python train.py --dataset="photos with spoken descriptions (Open Images, Localized Narratives)" --encoder_norm="rmsnorm" --encoder_mlp_ratio=4 --encoder_depths=[3, 3, 3] --fusion_encoder_layers=6 --fusion_encoder_norm_position="pre" --fusion_encoder_bias="all" --fusion_encoder_parallel_block=false --fusion_encoder_drop_path=0.1 --fusion_encoder_positions="learned" --fusion_encoder_cross_attention_every=1 --batch_size=128 --lr_schedule="wsd_sqrt" --final_lr_fraction=0
Rows from block 6 of the image encoder of a small model that answers yes/no questions on an image's attributes, named by matrix and row number. Rows with one number belong to one neuron. Each number is 50 + 15 x the weight over its row's rms, rounded and kept within 0 to 99. All counts start at 0.
After each neuron's rows are labels from the 100 images, of 14976, where the neuron reaches its highest value: "top examples" is what is common among them. Only what is clearly more common there than usual is listed. The data: photos with spoken descriptions (Open Images, Localized Narratives). In brackets: how many of the 100.
# fc1: MLP up (encoder.blocks.6.mlp.fc1.weight, 1024x256), inputs 0-127
# fc2: MLP down (encoder.blocks.6.mlp.fc2.weight, 256x1024, transposed), outputs 0-127

fc1.269:89 28 69 55 64 53 26 47 53 48 61 64 47 45 57 47 49 66 41 45 34 56 67 38 42 55 38 56 45 47 65 63 51 56 65 44 26 54 43 58 52 52 76 73 60 42 14 29 54 40 50 33 44 38 64 65 43 80 83 79 42 51 70 41 40 55 73 55 59 67 36 59 63 38 52 52 41 48 43 77 58 69 55 35 24 25 45 51 49 57 39 57 28 36 64 69 43 49 60 65 13 50 40 53 42 63 67 70 51 67 83 34 66 45 36 33 43 58 78 72 23 41 52 40 34 51 32 32
fc2.269:48 52 37 47 51 57 48 71 48 35 47 62 31 35 32 46 38 58 53 41 73 42 27 50 42 43 35 36 36 42 41 27 73 42 35 25 45 73 28 48 53 61 61 27 64 61 56 64 53 52 58 56 46 66 61 45 13 57 61 53 49 34 30 44 48 42 63 43 63 18 50 54 46 58 42 47 56 37 57 58 65 30 68 76 73 79 44 20 54 59 63 57 63 42 52 60 47 36 74 33 36 70 44 56 19 21 50 45 51 54 12 35 43 32 42 46 75 47 35 19 24 37 53 34 50 49 16 72
top examples: text has "people" (47)

fc1.440:68 47 42 46 48 55 33 58 49 60 56 47 52 50 45 53 34 34 45 72 45 50 38 60 60 30 61 33 41 27 62 56 62 30 48 73 40 57 27 62 45 25 54 53 30 66 79 32 61 62 40 63 28 38 58 62 67 32 35 54 44 41 29 33 68 59 19 46 72 59 36 77 45 42 53 44 43 53 39 70 69 41 75 25 52 53 60 60 57 46 38 68 79 75 29 83 68 56 61 54 40 58 29 59 68 32 39 63 38 51 65 56 49 39 32 61 69 70 48 42 34 59 43 55 54 81 57 39
fc2.440:43 44 36 56 39 22 82 37 68 63 73 82 32 40 42 68 73 69 49 59 56 51 44 52 56 41 38 64 31 29 60 78 40 57 57 58 35 61 20 47 74 35 56 57 57 59 30 43 36 59 50 34 22 38 45 48 46 43 34 63 54 71 59 53 47 46 70 52 51 53 57 75 44 46 40 37 48 70 48 36 55 47 39 44 38 55 41 63 50 68 42 81 62 40 63 70 50 67 85 35 56 25 56 40 63 60 75 00 58 47 33 41 51 63 47 54 15 62 51 63 71 35 34 35 63 51 24 39
top examples: text has "people" (61); text has "standing" (47); text has "sitting" (43); text has "table" (37)

fc1.462:64 48 47 61 45 35 32 70 81 52 16 76 58 48 68 66 50 42 35 29 48 52 77 65 38 62 47 58 43 39 57 43 26 51 30 57 68 63 64 42 48 62 70 51 28 33 54 39 62 28 31 51 49 30 45 06 64 21 79 12 42 72 97 47 50 55 53 26 40 23 42 45 55 57 55 55 59 65 49 78 54 52 39 71 41 40 58 68 38 52 56 10 45 40 47 53 47 80 38 58 69 59 38 50 37 49 46 46 44 68 79 60 48 50 57 53 41 43 23 43 69 81 58 36 49 44 66 42
fc2.462:64 69 54 62 39 76 43 63 44 23 47 41 51 36 31 58 57 28 40 39 57 68 72 59 49 41 70 54 62 81 14 64 49 31 52 47 72 58 82 49 51 50 61 42 41 55 48 77 59 51 55 60 77 33 41 40 71 69 28 35 22 22 47 31 68 56 72 42 71 63 84 37 48 27 48 43 49 49 59 63 54 49 25 56 10 65 65 64 50 57 62 62 44 67 49 69 35 44 37 39 26 68 55 38 44 37 21 49 54 47 36 50 38 46 38 51 37 75 46 15 48 54 62 75 50 47 44 57
top examples: text has "grass" (39)

fc1.94:46 23 51 57 45 39 46 55 50 64 58 40 83 46 38 60 55 42 76 35 45 75 26 49 48 45 56 48 66 25 56 85 35 55 68 59 67 45 40 53 49 44 47 37 46 52 52 45 44 58 68 85 71 61 38 60 52 36 53 66 55 45 44 26 64 38 37 35 67 59 60 43 68 61 28 28 60 51 25 30 45 52 55 37 60 62 50 62 27 21 35 36 72 59 38 47 32 62 46 45 53 64 51 72 56 35 43 57 38 75 48 50 66 33 52 58 56 57 41 41 65 40 46 31 52 54 21 33
fc2.94:49 51 61 48 39 48 53 76 46 64 33 80 68 79 29 62 51 46 54 30 48 73 85 23 42 55 48 46 67 32 57 26 55 38 33 52 59 62 43 59 81 54 50 48 39 49 59 77 38 76 46 39 60 59 06 27 32 49 55 54 53 60 46 65 25 30 33 71 89 66 28 36 45 56 34 66 61 59 70 59 44 50 62 47 51 48 34 38 15 26 26 40 69 73 40 51 64 65 47 74 38 51 39 63 59 38 55 56 20 99 35 52 48 46 59 51 52 53 45 53 28 67 52 59 53 62 27 54
top examples: text has "table" (55); text has "standing" (50); text has "people" (47); text has "sitting" (45)

fc1.490:54 69 33 58 42 45 66 48 35 64 57 46 23 47 68 77 50 44 47 62 64 45 56 46 71 32 32 56 65 30 52 32 65 56 66 48 61 15 52 40 58 54 34 28 56 47 46 69 45 38 33 42 38 41 68 38 68 62 46 46 62 63 31 20 60 62 52 10 78 70 19 50 54 30 39 28 51 44 35 52 53 05 72 58 35 45 26 67 68 64 48 48 63 71 43 52 50 52 33 59 30 25 41 37 68 35 41 49 44 32 61 71 57 66 22 62 20 79 58 54 70 28 53 49 38 56 47 48
fc2.490:48 58 30 60 57 27 50 49 49 75 48 40 58 36 25 32 66 46 56 59 29 67 48 49 63 51 55 37 51 78 58 55 26 72 58 80 39 45 63 72 45 87 68 43 42 49 91 49 64 49 47 39 43 40 81 62 63 42 32 40 52 72 62 29 50 39 52 32 71 70 49 39 50 34 48 53 46 67 41 67 33 70 55 74 46 35 54 81 55 49 30 57 51 46 56 63 41 44 49 59 60 20 62 65 69 68 35 40 48 28 41 51 57 54 62 44 22 71 67 47 46 33 40 74 49 61 59 63
top examples: text has "table" (35)

fc1.711:62 59 53 64 55 48 48 39 42 65 43 28 60 66 51 50 51 55 72 48 62 77 42 44 55 44 50 56 52 46 48 42 34 42 63 51 62 58 54 58 27 52 66 54 33 46 60 50 41 64 53 42 39 43 55 62 42 24 39 25 59 42 55 31 66 63 32 43 59 41 57 54 53 89 40 50 62 32 50 93 23 63 50 54 34 39 41 21 48 60 69 23 47 49 35 34 21 59 46 48 41 42 60 32 63 62 65 27 61 74 47 43 55 62 59 51 56 25 60 46 40 41 50 52 59 47 26 61
fc2.711:74 41 36 76 37 20 43 61 32 34 45 42 44 34 50 56 56 38 47 25 39 37 69 56 54 28 54 66 67 66 39 34 56 45 34 29 36 33 76 78 77 54 45 56 66 49 29 63 35 43 31 38 68 46 26 59 65 37 48 58 74 70 55 66 62 55 50 76 67 39 50 53 60 54 51 77 39 49 63 61 65 34 55 19 49 48 58 37 53 47 68 60 40 47 47 35 48 49 30 72 56 49 25 40 38 31 45 51 71 21 66 49 25 08 33 70 55 48 39 38 48 72 55 46 78 57 73 49
top examples: text has "grass" (46)

fc1.562:39 76 49 67 15 27 55 31 71 50 41 56 76 52 53 41 52 33 37 46 55 29 67 43 58 41 59 26 66 54 55 56 53 47 33 59 26 46 48 55 70 57 64 69 54 50 68 75 58 55 58 45 40 51 61 36 32 73 33 73 47 62 52 39 47 53 33 42 40 56 50 61 25 58 26 42 38 41 50 44 21 43 57 28 58 41 21 83 72 43 76 45 71 57 62 58 51 42 42 55 46 32 71 18 47 56 37 44 36 18 20 57 36 49 38 66 67 58 50 44 27 90 65 52 46 41 49 46
fc2.562:60 72 75 40 48 76 43 43 67 36 23 37 50 43 27 34 47 68 24 32 44 54 39 54 37 54 28 57 63 50 45 37 44 46 65 46 16 32 18 29 52 24 67 57 57 48 44 24 56 81 55 48 34 23 25 53 52 39 39 44 43 45 56 68 30 55 70 63 33 54 57 56 43 71 38 41 43 32 49 53 66 71 31 22 57 40 22 55 33 72 72 57 60 43 39 36 38 38 37 61 46 59 64 42 52 44 50 28 50 71 72 38 60 68 51 34 31 60 57 44 36 40 38 36 52 60 54 49
top examples: text has "grass" (47); text has "ground" (27)

fc1.25:49 26 66 78 40 55 47 62 69 50 81 28 65 45 26 64 50 44 54 44 48 67 26 10 54 64 53 09 34 36 74 58 31 47 41 54 35 72 48 71 48 37 51 73 51 38 49 48 41 40 47 42 33 47 72 43 62 46 44 39 55 42 60 43 43 66 19 50 83 36 69 51 56 66 47 59 29 30 56 27 37 51 45 57 76 51 43 29 41 32 71 59 42 47 43 36 55 58 79 44 57 27 34 66 64 36 50 73 40 57 42 66 26 54 36 73 46 29 47 39 17 34 44 51 55 69 39 48
fc2.25:69 57 65 40 37 23 46 51 45 39 37 63 35 71 41 57 30 54 50 51 54 58 66 41 17 69 31 37 30 20 41 58 35 79 59 76 45 57 30 41 40 48 79 86 08 53 41 65 64 55 72 62 25 39 26 43 68 48 36 27 45 50 57 61 57 36 50 56 55 56 27 62 62 34 06 25 55 52 38 26 42 54 84 45 62 35 41 59 32 17 54 47 38 58 45 49 64 33 55 40 46 56 39 57 46 64 51 36 58 55 52 76 63 65 38 50 26 44 47 50 47 65 47 56 45 50 68 49
top examples: text has "standing" (54); text has "people" (52); text has "table" (39); text has "sitting" (36)

fc1.454:49 67 68 49 57 63 70 26 84 10 58 54 71 29 34 31 31 69 58 72 31 29 51 43 65 34 79 66 57 40 34 64 56 30 47 66 34 31 46 37 71 51 45 51 52 53 24 60 54 70 66 33 49 49 72 38 47 71 54 49 27 36 88 30 59 45 57 49 72 52 47 55 53 48 50 27 13 57 36 64 47 63 46 55 50 75 30 61 57 41 58 42 59 61 35 75 58 57 52 65 42 51 66 42 42 44 62 35 57 46 31 88 50 63 55 59 55 79 30 46 65 44 59 66 55 55 71 39
fc2.454:46 44 42 51 60 63 74 30 43 60 60 39 41 30 35 55 62 56 51 72 47 52 49 58 41 43 62 42 60 85 33 60 51 26 36 34 33 37 72 16 44 65 18 76 17 72 39 32 36 64 18 51 72 48 57 49 51 74 49 63 51 59 79 31 61 46 59 49 82 56 32 54 49 41 67 39 54 52 85 44 70 32 42 47 40 59 61 92 69 26 56 58 33 42 27 52 26 18 49 55 37 67 61 41 66 51 27 28 76 20 62 56 61 48 47 48 28 67 53 42 25 45 59 59 65 51 58 63
top examples: text has "sky" (82); text has "trees" (74); text has "buildings" (32)

fc1.408:83 37 52 40 50 57 33 42 56 45 54 49 62 41 39 52 60 54 28 38 58 28 27 41 51 40 26 58 36 46 31 63 23 21 53 33 11 61 34 36 69 54 80 60 62 73 43 36 61 46 51 32 31 52 83 73 30 20 58 50 55 47 34 37 48 57 43 27 45 56 33 28 68 38 25 41 76 62 63 46 45 41 48 42 83 58 47 40 55 45 62 68 53 67 47 41 62 66 28 43 50 63 42 52 43 44 46 33 57 40 55 66 40 47 73 49 48 76 26 73 51 28 77 57 97 73 53 53
fc2.408:52 28 68 65 35 64 71 37 26 67 57 56 47 48 38 35 57 46 44 67 47 67 41 65 51 39 55 60 42 54 82 54 48 79 51 37 64 42 56 23 42 88 34 54 51 49 64 51 35 55 46 51 69 40 69 55 78 54 47 83 52 36 48 42 39 48 47 45 53 53 45 63 33 53 69 34 57 41 33 37 54 41 41 62 51 88 27 32 55 50 44 65 42 57 64 47 40 69 54 39 63 49 52 54 48 55 59 53 70 46 52 46 58 64 40 53 67 21 98 61 12 39 63 68 39 55 56 70
top examples: text has "standing" (48)

fc1.30:94 66 64 62 48 36 53 40 68 31 45 40 63 63 48 33 81 67 47 61 16 62 38 40 62 59 33 36 61 56 66 43 41 35 38 61 57 52 47 55 63 19 48 72 52 63 55 54 52 55 60 31 75 46 59 65 54 69 59 33 22 11 53 42 44 56 56 41 49 72 42 64 51 38 46 51 64 67 65 61 78 56 79 57 53 41 61 73 49 32 61 42 65 45 57 50 33 51 76 56 47 41 62 33 58 71 57 54 40 65 54 50 37 70 47 26 32 87 45 58 41 48 36 20 43 37 55 71
fc2.30:43 15 47 41 62 32 46 30 45 70 43 66 45 41 27 46 68 73 49 51 63 63 33 49 59 45 58 28 35 60 65 61 48 33 46 42 45 60 54 69 61 28 66 54 44 72 62 52 37 36 48 53 55 73 40 78 84 58 48 44 76 74 72 20 74 42 50 60 73 33 49 49 38 34 48 53 52 44 36 26 64 40 59 25 67 93 62 34 65 54 64 69 68 59 77 55 67 49 30 59 43 76 62 46 50 14 54 51 78 28 61 58 61 35 54 40 64 39 75 68 25 45 61 18 28 69 48 57
top examples: text has "people" (51); text has "standing" (49); text has "grass" (38); text has "ground" (28)

fc1.759:71 57 32 58 53 61 14 53 68 23 54 38 46 45 58 65 61 46 45 62 58 22 70 69 55 34 60 57 29 26 29 47 52 45 39 66 64 41 56 61 42 25 57 38 42 42 47 42 70 53 61 68 46 52 64 65 64 51 48 37 53 42 87 59 38 85 36 31 28 33 30 40 60 49 52 73 31 50 39 43 67 40 57 48 45 63 27 46 45 63 85 71 41 45 70 22 54 54 23 60 43 59 43 64 41 54 38 57 45 60 63 60 56 48 42 69 82 54 55 55 57 55 47 55 53 62 32 28
fc2.759:59 25 55 35 68 79 81 50 24 56 46 35 27 47 36 57 38 65 68 36 66 46 34 61 33 35 65 65 57 59 51 66 54 49 68 54 07 53 53 63 60 51 68 68 53 68 34 42 39 63 50 51 66 38 56 79 52 37 48 41 67 67 66 39 38 22 23 39 55 57 55 60 54 53 32 69 61 79 53 46 29 52 69 29 74 26 39 61 63 29 34 71 42 51 55 70 68 57 78 57 40 53 60 46 37 78 68 50 42 40 54 61 64 46 57 61 59 65 53 68 47 57 50 69 30 67 46 42
top examples: text has "people" (52); text has "group" (26); text has "persons" (25)

fc1.474:50 54 37 59 62 31 30 46 37 37 35 39 44 27 26 69 41 57 45 35 38 44 37 60 42 35 34 34 54 37 57 48 69 35 46 48 51 28 59 93 58 42 42 62 54 56 57 42 64 51 58 77 54 32 68 55 26 54 54 36 48 39 79 53 36 50 47 63 12 46 58 60 40 55 32 36 30 54 38 43 58 46 41 40 76 45 22 59 38 45 71 82 67 27 47 35 72 47 80 67 42 41 15 54 33 65 40 29 72 41 39 55 36 44 66 64 55 48 37 47 43 30 59 60 66 56 52 66
fc2.474:22 70 70 66 52 68 37 39 69 43 36 31 44 52 32 60 75 52 63 41 58 80 26 45 26 66 46 59 55 58 30 35 43 25 66 49 51 45 52 44 46 68 39 45 56 21 32 27 27 40 38 52 66 32 46 40 57 39 27 60 48 73 51 49 25 80 29 47 46 58 73 62 59 65 47 72 45 46 50 72 48 57 46 55 49 62 42 70 47 54 56 30 45 83 53 35 57 46 72 37 50 36 52 31 41 59 74 34 40 62 58 32 47 43 48 66 57 38 55 58 57 60 22 56 54 66 29 45
top examples: text has "sky" (81); text has "trees" (63); text has "buildings" (29); text has "water" (26)

fc1.56:83 59 51 49 28 45 49 53 48 51 20 64 70 38 52 73 41 61 22 50 40 55 89 51 55 54 46 11 48 45 53 57 58 63 50 50 84 51 54 51 66 58 73 46 45 67 81 52 43 36 80 49 39 45 59 49 38 30 61 24 40 63 54 53 60 52 31 29 32 47 45 73 46 36 49 53 53 52 66 73 86 43 44 62 56 52 58 47 50 62 63 46 69 63 62 37 60 54 33 28 63 50 55 39 63 73 43 36 51 62 31 58 45 52 25 52 39 34 29 39 44 63 46 58 48 42 53 57
fc2.56:57 58 41 51 54 43 31 54 51 14 21 50 13 58 50 39 41 38 43 44 57 37 37 19 45 56 32 30 34 55 39 68 66 61 55 29 36 45 42 64 40 74 82 60 40 43 46 54 33 65 34 63 41 39 26 46 57 63 59 21 54 42 65 39 61 74 50 54 34 70 73 36 49 49 32 37 65 82 56 54 44 70 11 36 54 54 77 64 47 36 35 38 60 36 80 56 43 51 64 42 68 48 60 20 44 28 55 53 55 48 32 38 44 76 63 39 37 55 38 73 40 46 80 49 44 51 99 62
top examples: text has "trees" (66); text has "grass" (39); text has "ground" (26)

fc1.545:36 39 40 45 65 67 44 52 67 65 61 38 47 55 57 62 75 71 60 65 39 62 36 54 52 32 47 48 43 41 67 60 47 46 35 50 38 41 25 51 59 61 38 62 55 31 42 48 77 35 41 60 33 24 41 28 56 54 35 47 18 73 51 58 72 72 64 52 47 23 57 59 59 18 54 33 37 64 71 54 40 26 25 46 45 30 47 79 45 50 54 57 49 61 49 42 57 24 63 42 41 51 51 42 84 53 34 61 65 70 53 41 61 54 30 63 51 39 51 54 79 31 28 43 65 39 44 48
fc2.545:54 47 17 62 26 60 58 40 79 63 67 57 63 59 70 53 38 60 48 39 50 37 54 51 39 86 61 48 27 38 64 47 44 63 39 55 63 37 45 78 54 49 39 52 60 23 38 54 46 44 25 49 13 55 40 36 47 69 30 64 60 50 48 61 60 32 61 43 66 62 51 60 54 29 64 70 79 28 26 35 42 73 45 66 86 51 60 63 55 28 39 64 74 62 59 83 87 43 57 50 63 53 48 76 65 56 46 41 28 78 43 57 56 50 30 75 51 35 34 52 43 33 42 51 41 57 59 96
top examples: text has "people" (53); text has "standing" (47)

fc1.502:29 28 55 69 55 63 53 37 50 68 30 55 55 43 52 54 51 49 48 48 71 26 39 36 15 70 28 64 58 61 74 45 66 73 82 59 54 50 69 37 44 29 55 60 20 70 40 34 39 47 47 53 43 25 48 42 64 73 57 53 62 46 59 44 38 25 69 40 41 62 56 57 53 50 59 32 55 48 64 95 58 62 62 74 73 65 51 59 46 73 53 46 49 36 16 60 35 38 36 19 23 36 55 33 38 35 51 47 45 72 44 63 41 46 38 37 45 51 79 67 31 57 67 47 73 36 36 28
fc2.502:60 46 23 60 63 46 56 53 38 36 42 74 54 48 23 09 45 54 49 44 54 47 46 64 56 47 01 28 48 60 51 35 81 52 22 69 38 50 51 29 37 35 76 40 37 42 47 65 43 54 59 46 48 45 43 47 55 22 50 42 38 51 44 51 18 49 61 61 61 43 65 57 71 51 28 26 29 46 71 51 40 53 49 38 64 58 46 41 57 48 48 34 46 66 58 58 83 41 63 58 33 32 72 67 74 55 78 73 53 72 57 67 64 35 79 50 75 34 41 65 55 56 67 30 25 46 59 53
top examples: text has "trees" (78); text has "sky" (75); text has "grass" (44); text has "plants" (28)

fc1.301:44 39 53 42 44 66 60 50 63 43 36 29 59 66 70 50 61 42 58 55 56 71 63 38 58 61 66 38 57 34 92 29 48 59 41 76 49 55 72 50 24 34 93 52 63 54 58 66 50 70 56 57 42 21 70 40 56 36 61 43 33 33 67 27 44 56 42 70 69 32 51 57 60 66 42 51 68 62 73 62 73 72 61 68 43 40 39 63 52 18 32 87 57 41 36 61 42 50 46 34 29 49 43 66 66 53 60 49 58 17 46 56 71 78 39 39 32 35 44 54 42 49 30 39 29 66 62 76
fc2.301:57 52 53 79 38 39 56 68 39 76 42 45 46 44 64 43 41 49 26 36 56 45 69 48 61 39 29 29 50 36 57 57 58 74 40 35 48 42 42 34 56 47 60 68 20 40 65 40 74 50 48 46 42 38 52 59 56 74 44 38 36 31 81 59 36 49 56 46 47 50 39 68 56 14 34 50 32 41 49 63 45 77 31 57 68 12 67 35 36 35 61 40 62 60 37 31 66 52 49 42 48 43 55 51 27 60 53 43 54 35 52 70 60 65 77 53 14 19 48 72 36 49 42 64 54 35 49 35
top examples: text has "standing" (53); text has "people" (48); text has "holding" (36)

fc1.176:48 13 50 32 55 45 29 51 66 29 62 52 49 32 55 32 63 56 49 49 63 51 51 75 27 61 45 41 29 23 54 62 62 65 52 57 36 51 23 68 41 38 77 66 58 57 42 24 33 35 41 26 50 36 52 51 71 46 68 71 54 30 86 45 27 68 56 38 43 43 82 42 75 68 23 44 55 50 33 69 49 62 56 49 45 71 37 53 76 61 46 69 50 62 48 43 37 46 52 75 22 43 55 74 54 41 47 49 54 30 33 55 56 51 88 18 51 49 50 41 32 47 37 73 67 52 67 54
fc2.176:38 36 63 57 09 51 53 44 42 68 50 53 35 57 55 64 55 58 61 43 34 44 62 38 33 40 58 43 34 50 51 42 48 62 86 37 42 78 62 43 46 45 60 64 49 41 56 44 64 52 50 67 50 60 50 46 41 83 43 57 71 52 35 40 64 77 70 48 40 47 56 99 50 48 41 72 30 35 50 43 53 36 40 55 52 60 44 26 41 33 49 41 58 36 62 43 46 55 56 39 58 36 47 48 36 45 86 26 73 55 65 40 67 32 46 32 43 38 57 63 53 59 33 50 44 42 32 60
top examples: text has "standing" (52); text has "two" (31)

fc1.90:91 06 70 20 66 50 46 78 38 13 22 51 34 63 46 57 90 74 32 39 38 42 52 54 61 48 63 64 70 39 49 60 43 50 23 50 60 38 41 56 36 31 57 43 35 44 33 62 51 66 50 51 17 42 30 39 47 31 57 74 54 40 57 65 43 37 29 55 39 61 60 62 29 38 41 47 25 57 62 48 55 28 71 24 38 65 37 41 47 48 72 58 36 83 37 50 39 47 58 61 59 85 56 66 41 55 58 36 48 63 59 44 54 54 35 40 44 48 71 78 46 48 60 41 39 44 92 44
fc2.90:54 59 52 65 39 43 34 45 61 44 57 40 76 43 74 59 57 68 49 30 74 64 43 87 41 15 60 56 28 63 34 57 36 61 40 52 35 67 35 57 61 67 58 83 76 38 62 26 48 21 68 18 56 59 50 57 59 71 33 67 51 62 64 47 75 36 55 81 49 48 70 56 30 54 50 55 57 50 43 63 58 42 44 39 64 56 74 24 53 53 69 39 28 60 65 24 55 32 33 52 51 71 27 53 55 50 58 28 44 31 45 44 69 46 43 49 44 53 55 28 48 32 64 40 39 58 65 31
top examples: text has "holding" (36)

fc1.755:57 63 48 76 44 60 52 56 28 56 48 61 54 76 35 44 57 40 54 59 34 40 71 59 41 90 64 64 43 37 50 46 48 60 42 78 61 58 56 27 45 62 36 55 26 57 48 31 58 51 55 43 70 47 33 52 66 47 47 39 38 22 64 35 39 38 52 57 80 78 54 51 37 73 43 85 56 25 24 26 26 55 58 68 36 61 39 35 69 64 50 32 43 30 49 51 49 38 53 32 49 38 53 38 38 60 62 49 89 40 28 40 70 37 32 63 52 65 54 44 62 26 65 40 39 34 69 47
fc2.755:59 37 24 59 43 51 50 75 61 54 62 61 58 89 47 56 32 40 75 36 43 55 54 48 44 61 41 81 48 49 77 61 63 85 43 58 68 29 66 62 41 48 33 69 50 47 42 22 50 29 50 50 16 53 68 51 62 41 47 44 77 31 59 67 75 42 46 54 47 79 59 64 59 36 44 50 33 41 44 71 38 23 49 57 38 38 47 47 51 59 41 47 43 46 66 34 53 28 41 47 53 43 09 63 75 72 79 79 40 46 33 44 50 48 77 43 51 61 53 46 64 18 49 26 51 32 55 63
top examples: text has "standing" (53); text has "wall" (44); text has "sitting" (35); text has "table" (30)

fc1.116:52 52 49 12 45 47 36 30 53 58 40 32 64 28 57 52 35 61 48 23 39 40 44 33 25 11 33 40 51 44 58 32 56 57 38 56 43 50 53 63 76 72 51 54 38 46 50 82 65 45 44 51 61 65 58 38 37 32 21 49 39 67 29 42 61 28 65 38 53 29 48 33 83 79 44 38 58 59 58 50 42 86 66 47 52 49 34 69 60 51 45 29 33 51 33 57 70 40 69 38 44 14 69 33 38 55 53 56 59 61 66 40 41 45 45 62 62 71 40 41 40 59 61 34 49 47 62 31
fc2.116:35 59 34 46 47 35 31 61 71 19 44 52 75 38 46 41 68 71 62 68 52 69 55 50 72 42 29 71 66 36 53 77 52 37 26 57 68 47 53 22 45 23 51 37 42 54 56 52 51 45 44 82 40 37 86 38 26 79 47 51 45 48 38 44 68 51 67 46 41 35 34 60 43 33 51 10 63 44 32 70 60 51 49 45 00 46 37 48 42 30 62 48 58 48 62 51 47 61 36 39 48 50 36 44 81 53 42 81 52 39 50 58 59 49 34 35 54 63 70 53 70 44 53 74 59 49 54 61
top examples: text has "grass" (30)

fc1.385:44 48 47 58 44 62 57 58 33 35 46 74 50 64 81 41 29 50 28 28 50 33 52 49 40 36 64 50 49 39 46 53 53 27 41 69 30 48 53 51 56 59 72 71 52 53 52 70 54 53 60 78 72 43 40 41 34 61 58 68 46 55 44 88 23 25 40 30 52 76 65 69 50 59 43 53 73 42 67 49 48 44 50 33 70 53 58 48 32 72 44 51 72 67 74 17 38 26 35 83 54 53 35 97 69 75 59 41 54 44 44 66 42 67 42 28 45 30 62 33 67 49 39 54 58 55 42 82
fc2.385:49 45 45 60 30 27 63 69 55 46 54 53 57 37 15 68 65 75 69 73 51 56 60 40 79 53 53 76 39 41 55 57 46 40 39 27 82 55 32 42 27 49 39 21 63 29 53 57 27 67 33 42 63 55 68 41 55 45 36 85 65 42 50 37 81 89 35 59 95 59 86 37 70 55 66 47 36 61 31 40 30 45 50 57 65 61 47 50 43 50 82 57 67 76 30 43 29 43 66 28 43 53 59 31 48 61 48 47 57 57 53 43 48 56 60 52 68 36 57 47 47 45 75 52 56 22 41 36
top examples: text has "standing" (50); text has "people" (48); text has "wall" (40)

fc1.171:21 82 59 36 36 62 73 00 65 67 65 56 37 49 31 53 30 31 30 51 43 44 32 80 56 42 76 61 60 79 56 95 68 63 82 55 40 35 49 53 41 71 60 41 76 31 43 38 51 71 47 31 74 48 46 69 77 25 43 45 34 54 63 46 30 47 57 58 68 52 72 43 53 58 78 28 48 47 62 60 53 45 36 86 49 54 48 71 40 82 56 43 33 65 47 71 38 29 57 48 50 81 50 37 59 60 31 45 55 66 43 46 64 80 48 32 51 23 32 60 64 52 45 54 12 81 34 49
fc2.171:56 41 55 49 19 38 57 65 45 34 50 43 32 31 55 58 49 23 46 40 76 32 46 46 52 34 57 55 50 65 35 49 55 44 68 37 74 46 44 36 54 84 46 75 46 36 56 57 15 40 53 90 29 46 51 33 65 49 65 31 49 59 47 55 57 47 31 58 07 72 52 45 46 54 64 50 56 47 75 24 47 54 42 55 40 24 65 54 49 35 67 54 57 65 28 68 39 49 50 54 51 34 46 56 69 88 61 42 32 39 60 62 81 44 48 03 27 54 38 58 34 61 65 47 34 59 35 43
top examples: text has "sky" (71); text has "buildings" (35); text has "road" (29)

fc1.102:41 57 45 54 34 55 44 48 57 43 27 54 78 29 29 54 49 95 52 20 70 53 47 58 34 35 67 69 23 71 51 39 46 62 79 66 79 48 76 63 35 56 57 41 51 43 69 54 43 57 54 39 36 67 51 46 59 37 58 55 68 72 52 73 47 56 29 50 45 59 63 43 32 32 60 50 53 69 43 48 59 55 53 90 56 48 57 36 60 77 28 45 65 49 46 74 29 63 34 40 53 50 41 47 52 34 25 38 64 51 60 27 55 31 34 75 51 51 70 54 68 63 59 45 34 42 48 39
fc2.102:54 54 74 45 44 51 39 22 50 40 49 40 25 67 64 40 57 58 48 64 40 60 50 37 87 42 51 40 64 52 49 88 58 16 44 35 52 45 50 54 52 62 56 33 74 46 34 61 65 18 76 57 38 32 51 29 46 69 52 65 60 51 56 28 57 61 65 36 36 62 69 58 67 70 42 41 68 55 54 47 42 52 48 48 43 70 66 31 51 55 64 66 49 03 46 70 52 46 55 32 61 36 44 45 35 44 49 84 35 39 51 61 47 50 33 42 84 77 37 49 21 53 71 41 60 37 45 39
top examples: text has "grass" (45)

fc1.540:63 40 69 09 54 35 77 39 22 53 50 45 57 62 68 48 67 51 17 30 50 46 35 44 68 27 50 60 49 57 35 31 74 29 58 57 39 60 58 75 46 43 64 53 31 44 62 48 22 46 38 49 47 39 65 50 42 32 40 63 66 53 32 45 57 77 73 55 35 62 42 31 35 46 70 67 65 40 66 58 66 46 54 40 37 42 72 64 25 60 56 32 50 58 55 55 60 48 49 46 68 48 43 60 47 22 54 18 37 40 27 52 81 44 77 44 67 38 18 51 30 47 47 51 64 45 38 79
fc2.540:59 53 56 64 46 00 65 61 45 71 53 68 33 65 58 31 56 25 48 47 65 51 30 62 60 46 43 39 69 30 39 38 45 58 41 37 39 32 59 47 42 57 77 52 57 40 62 69 42 49 48 32 58 46 57 64 68 54 40 32 36 58 66 46 38 57 31 64 66 73 59 47 54 63 58 46 29 37 49 67 74 26 58 61 69 22 55 52 43 55 38 54 71 56 53 53 52 41 55 54 42 48 33 64 42 55 38 85 53 79 48 84 65 66 41 54 55 49 60 70 53 68 35 43 44 54 64 46
top examples: text has "grass" (35)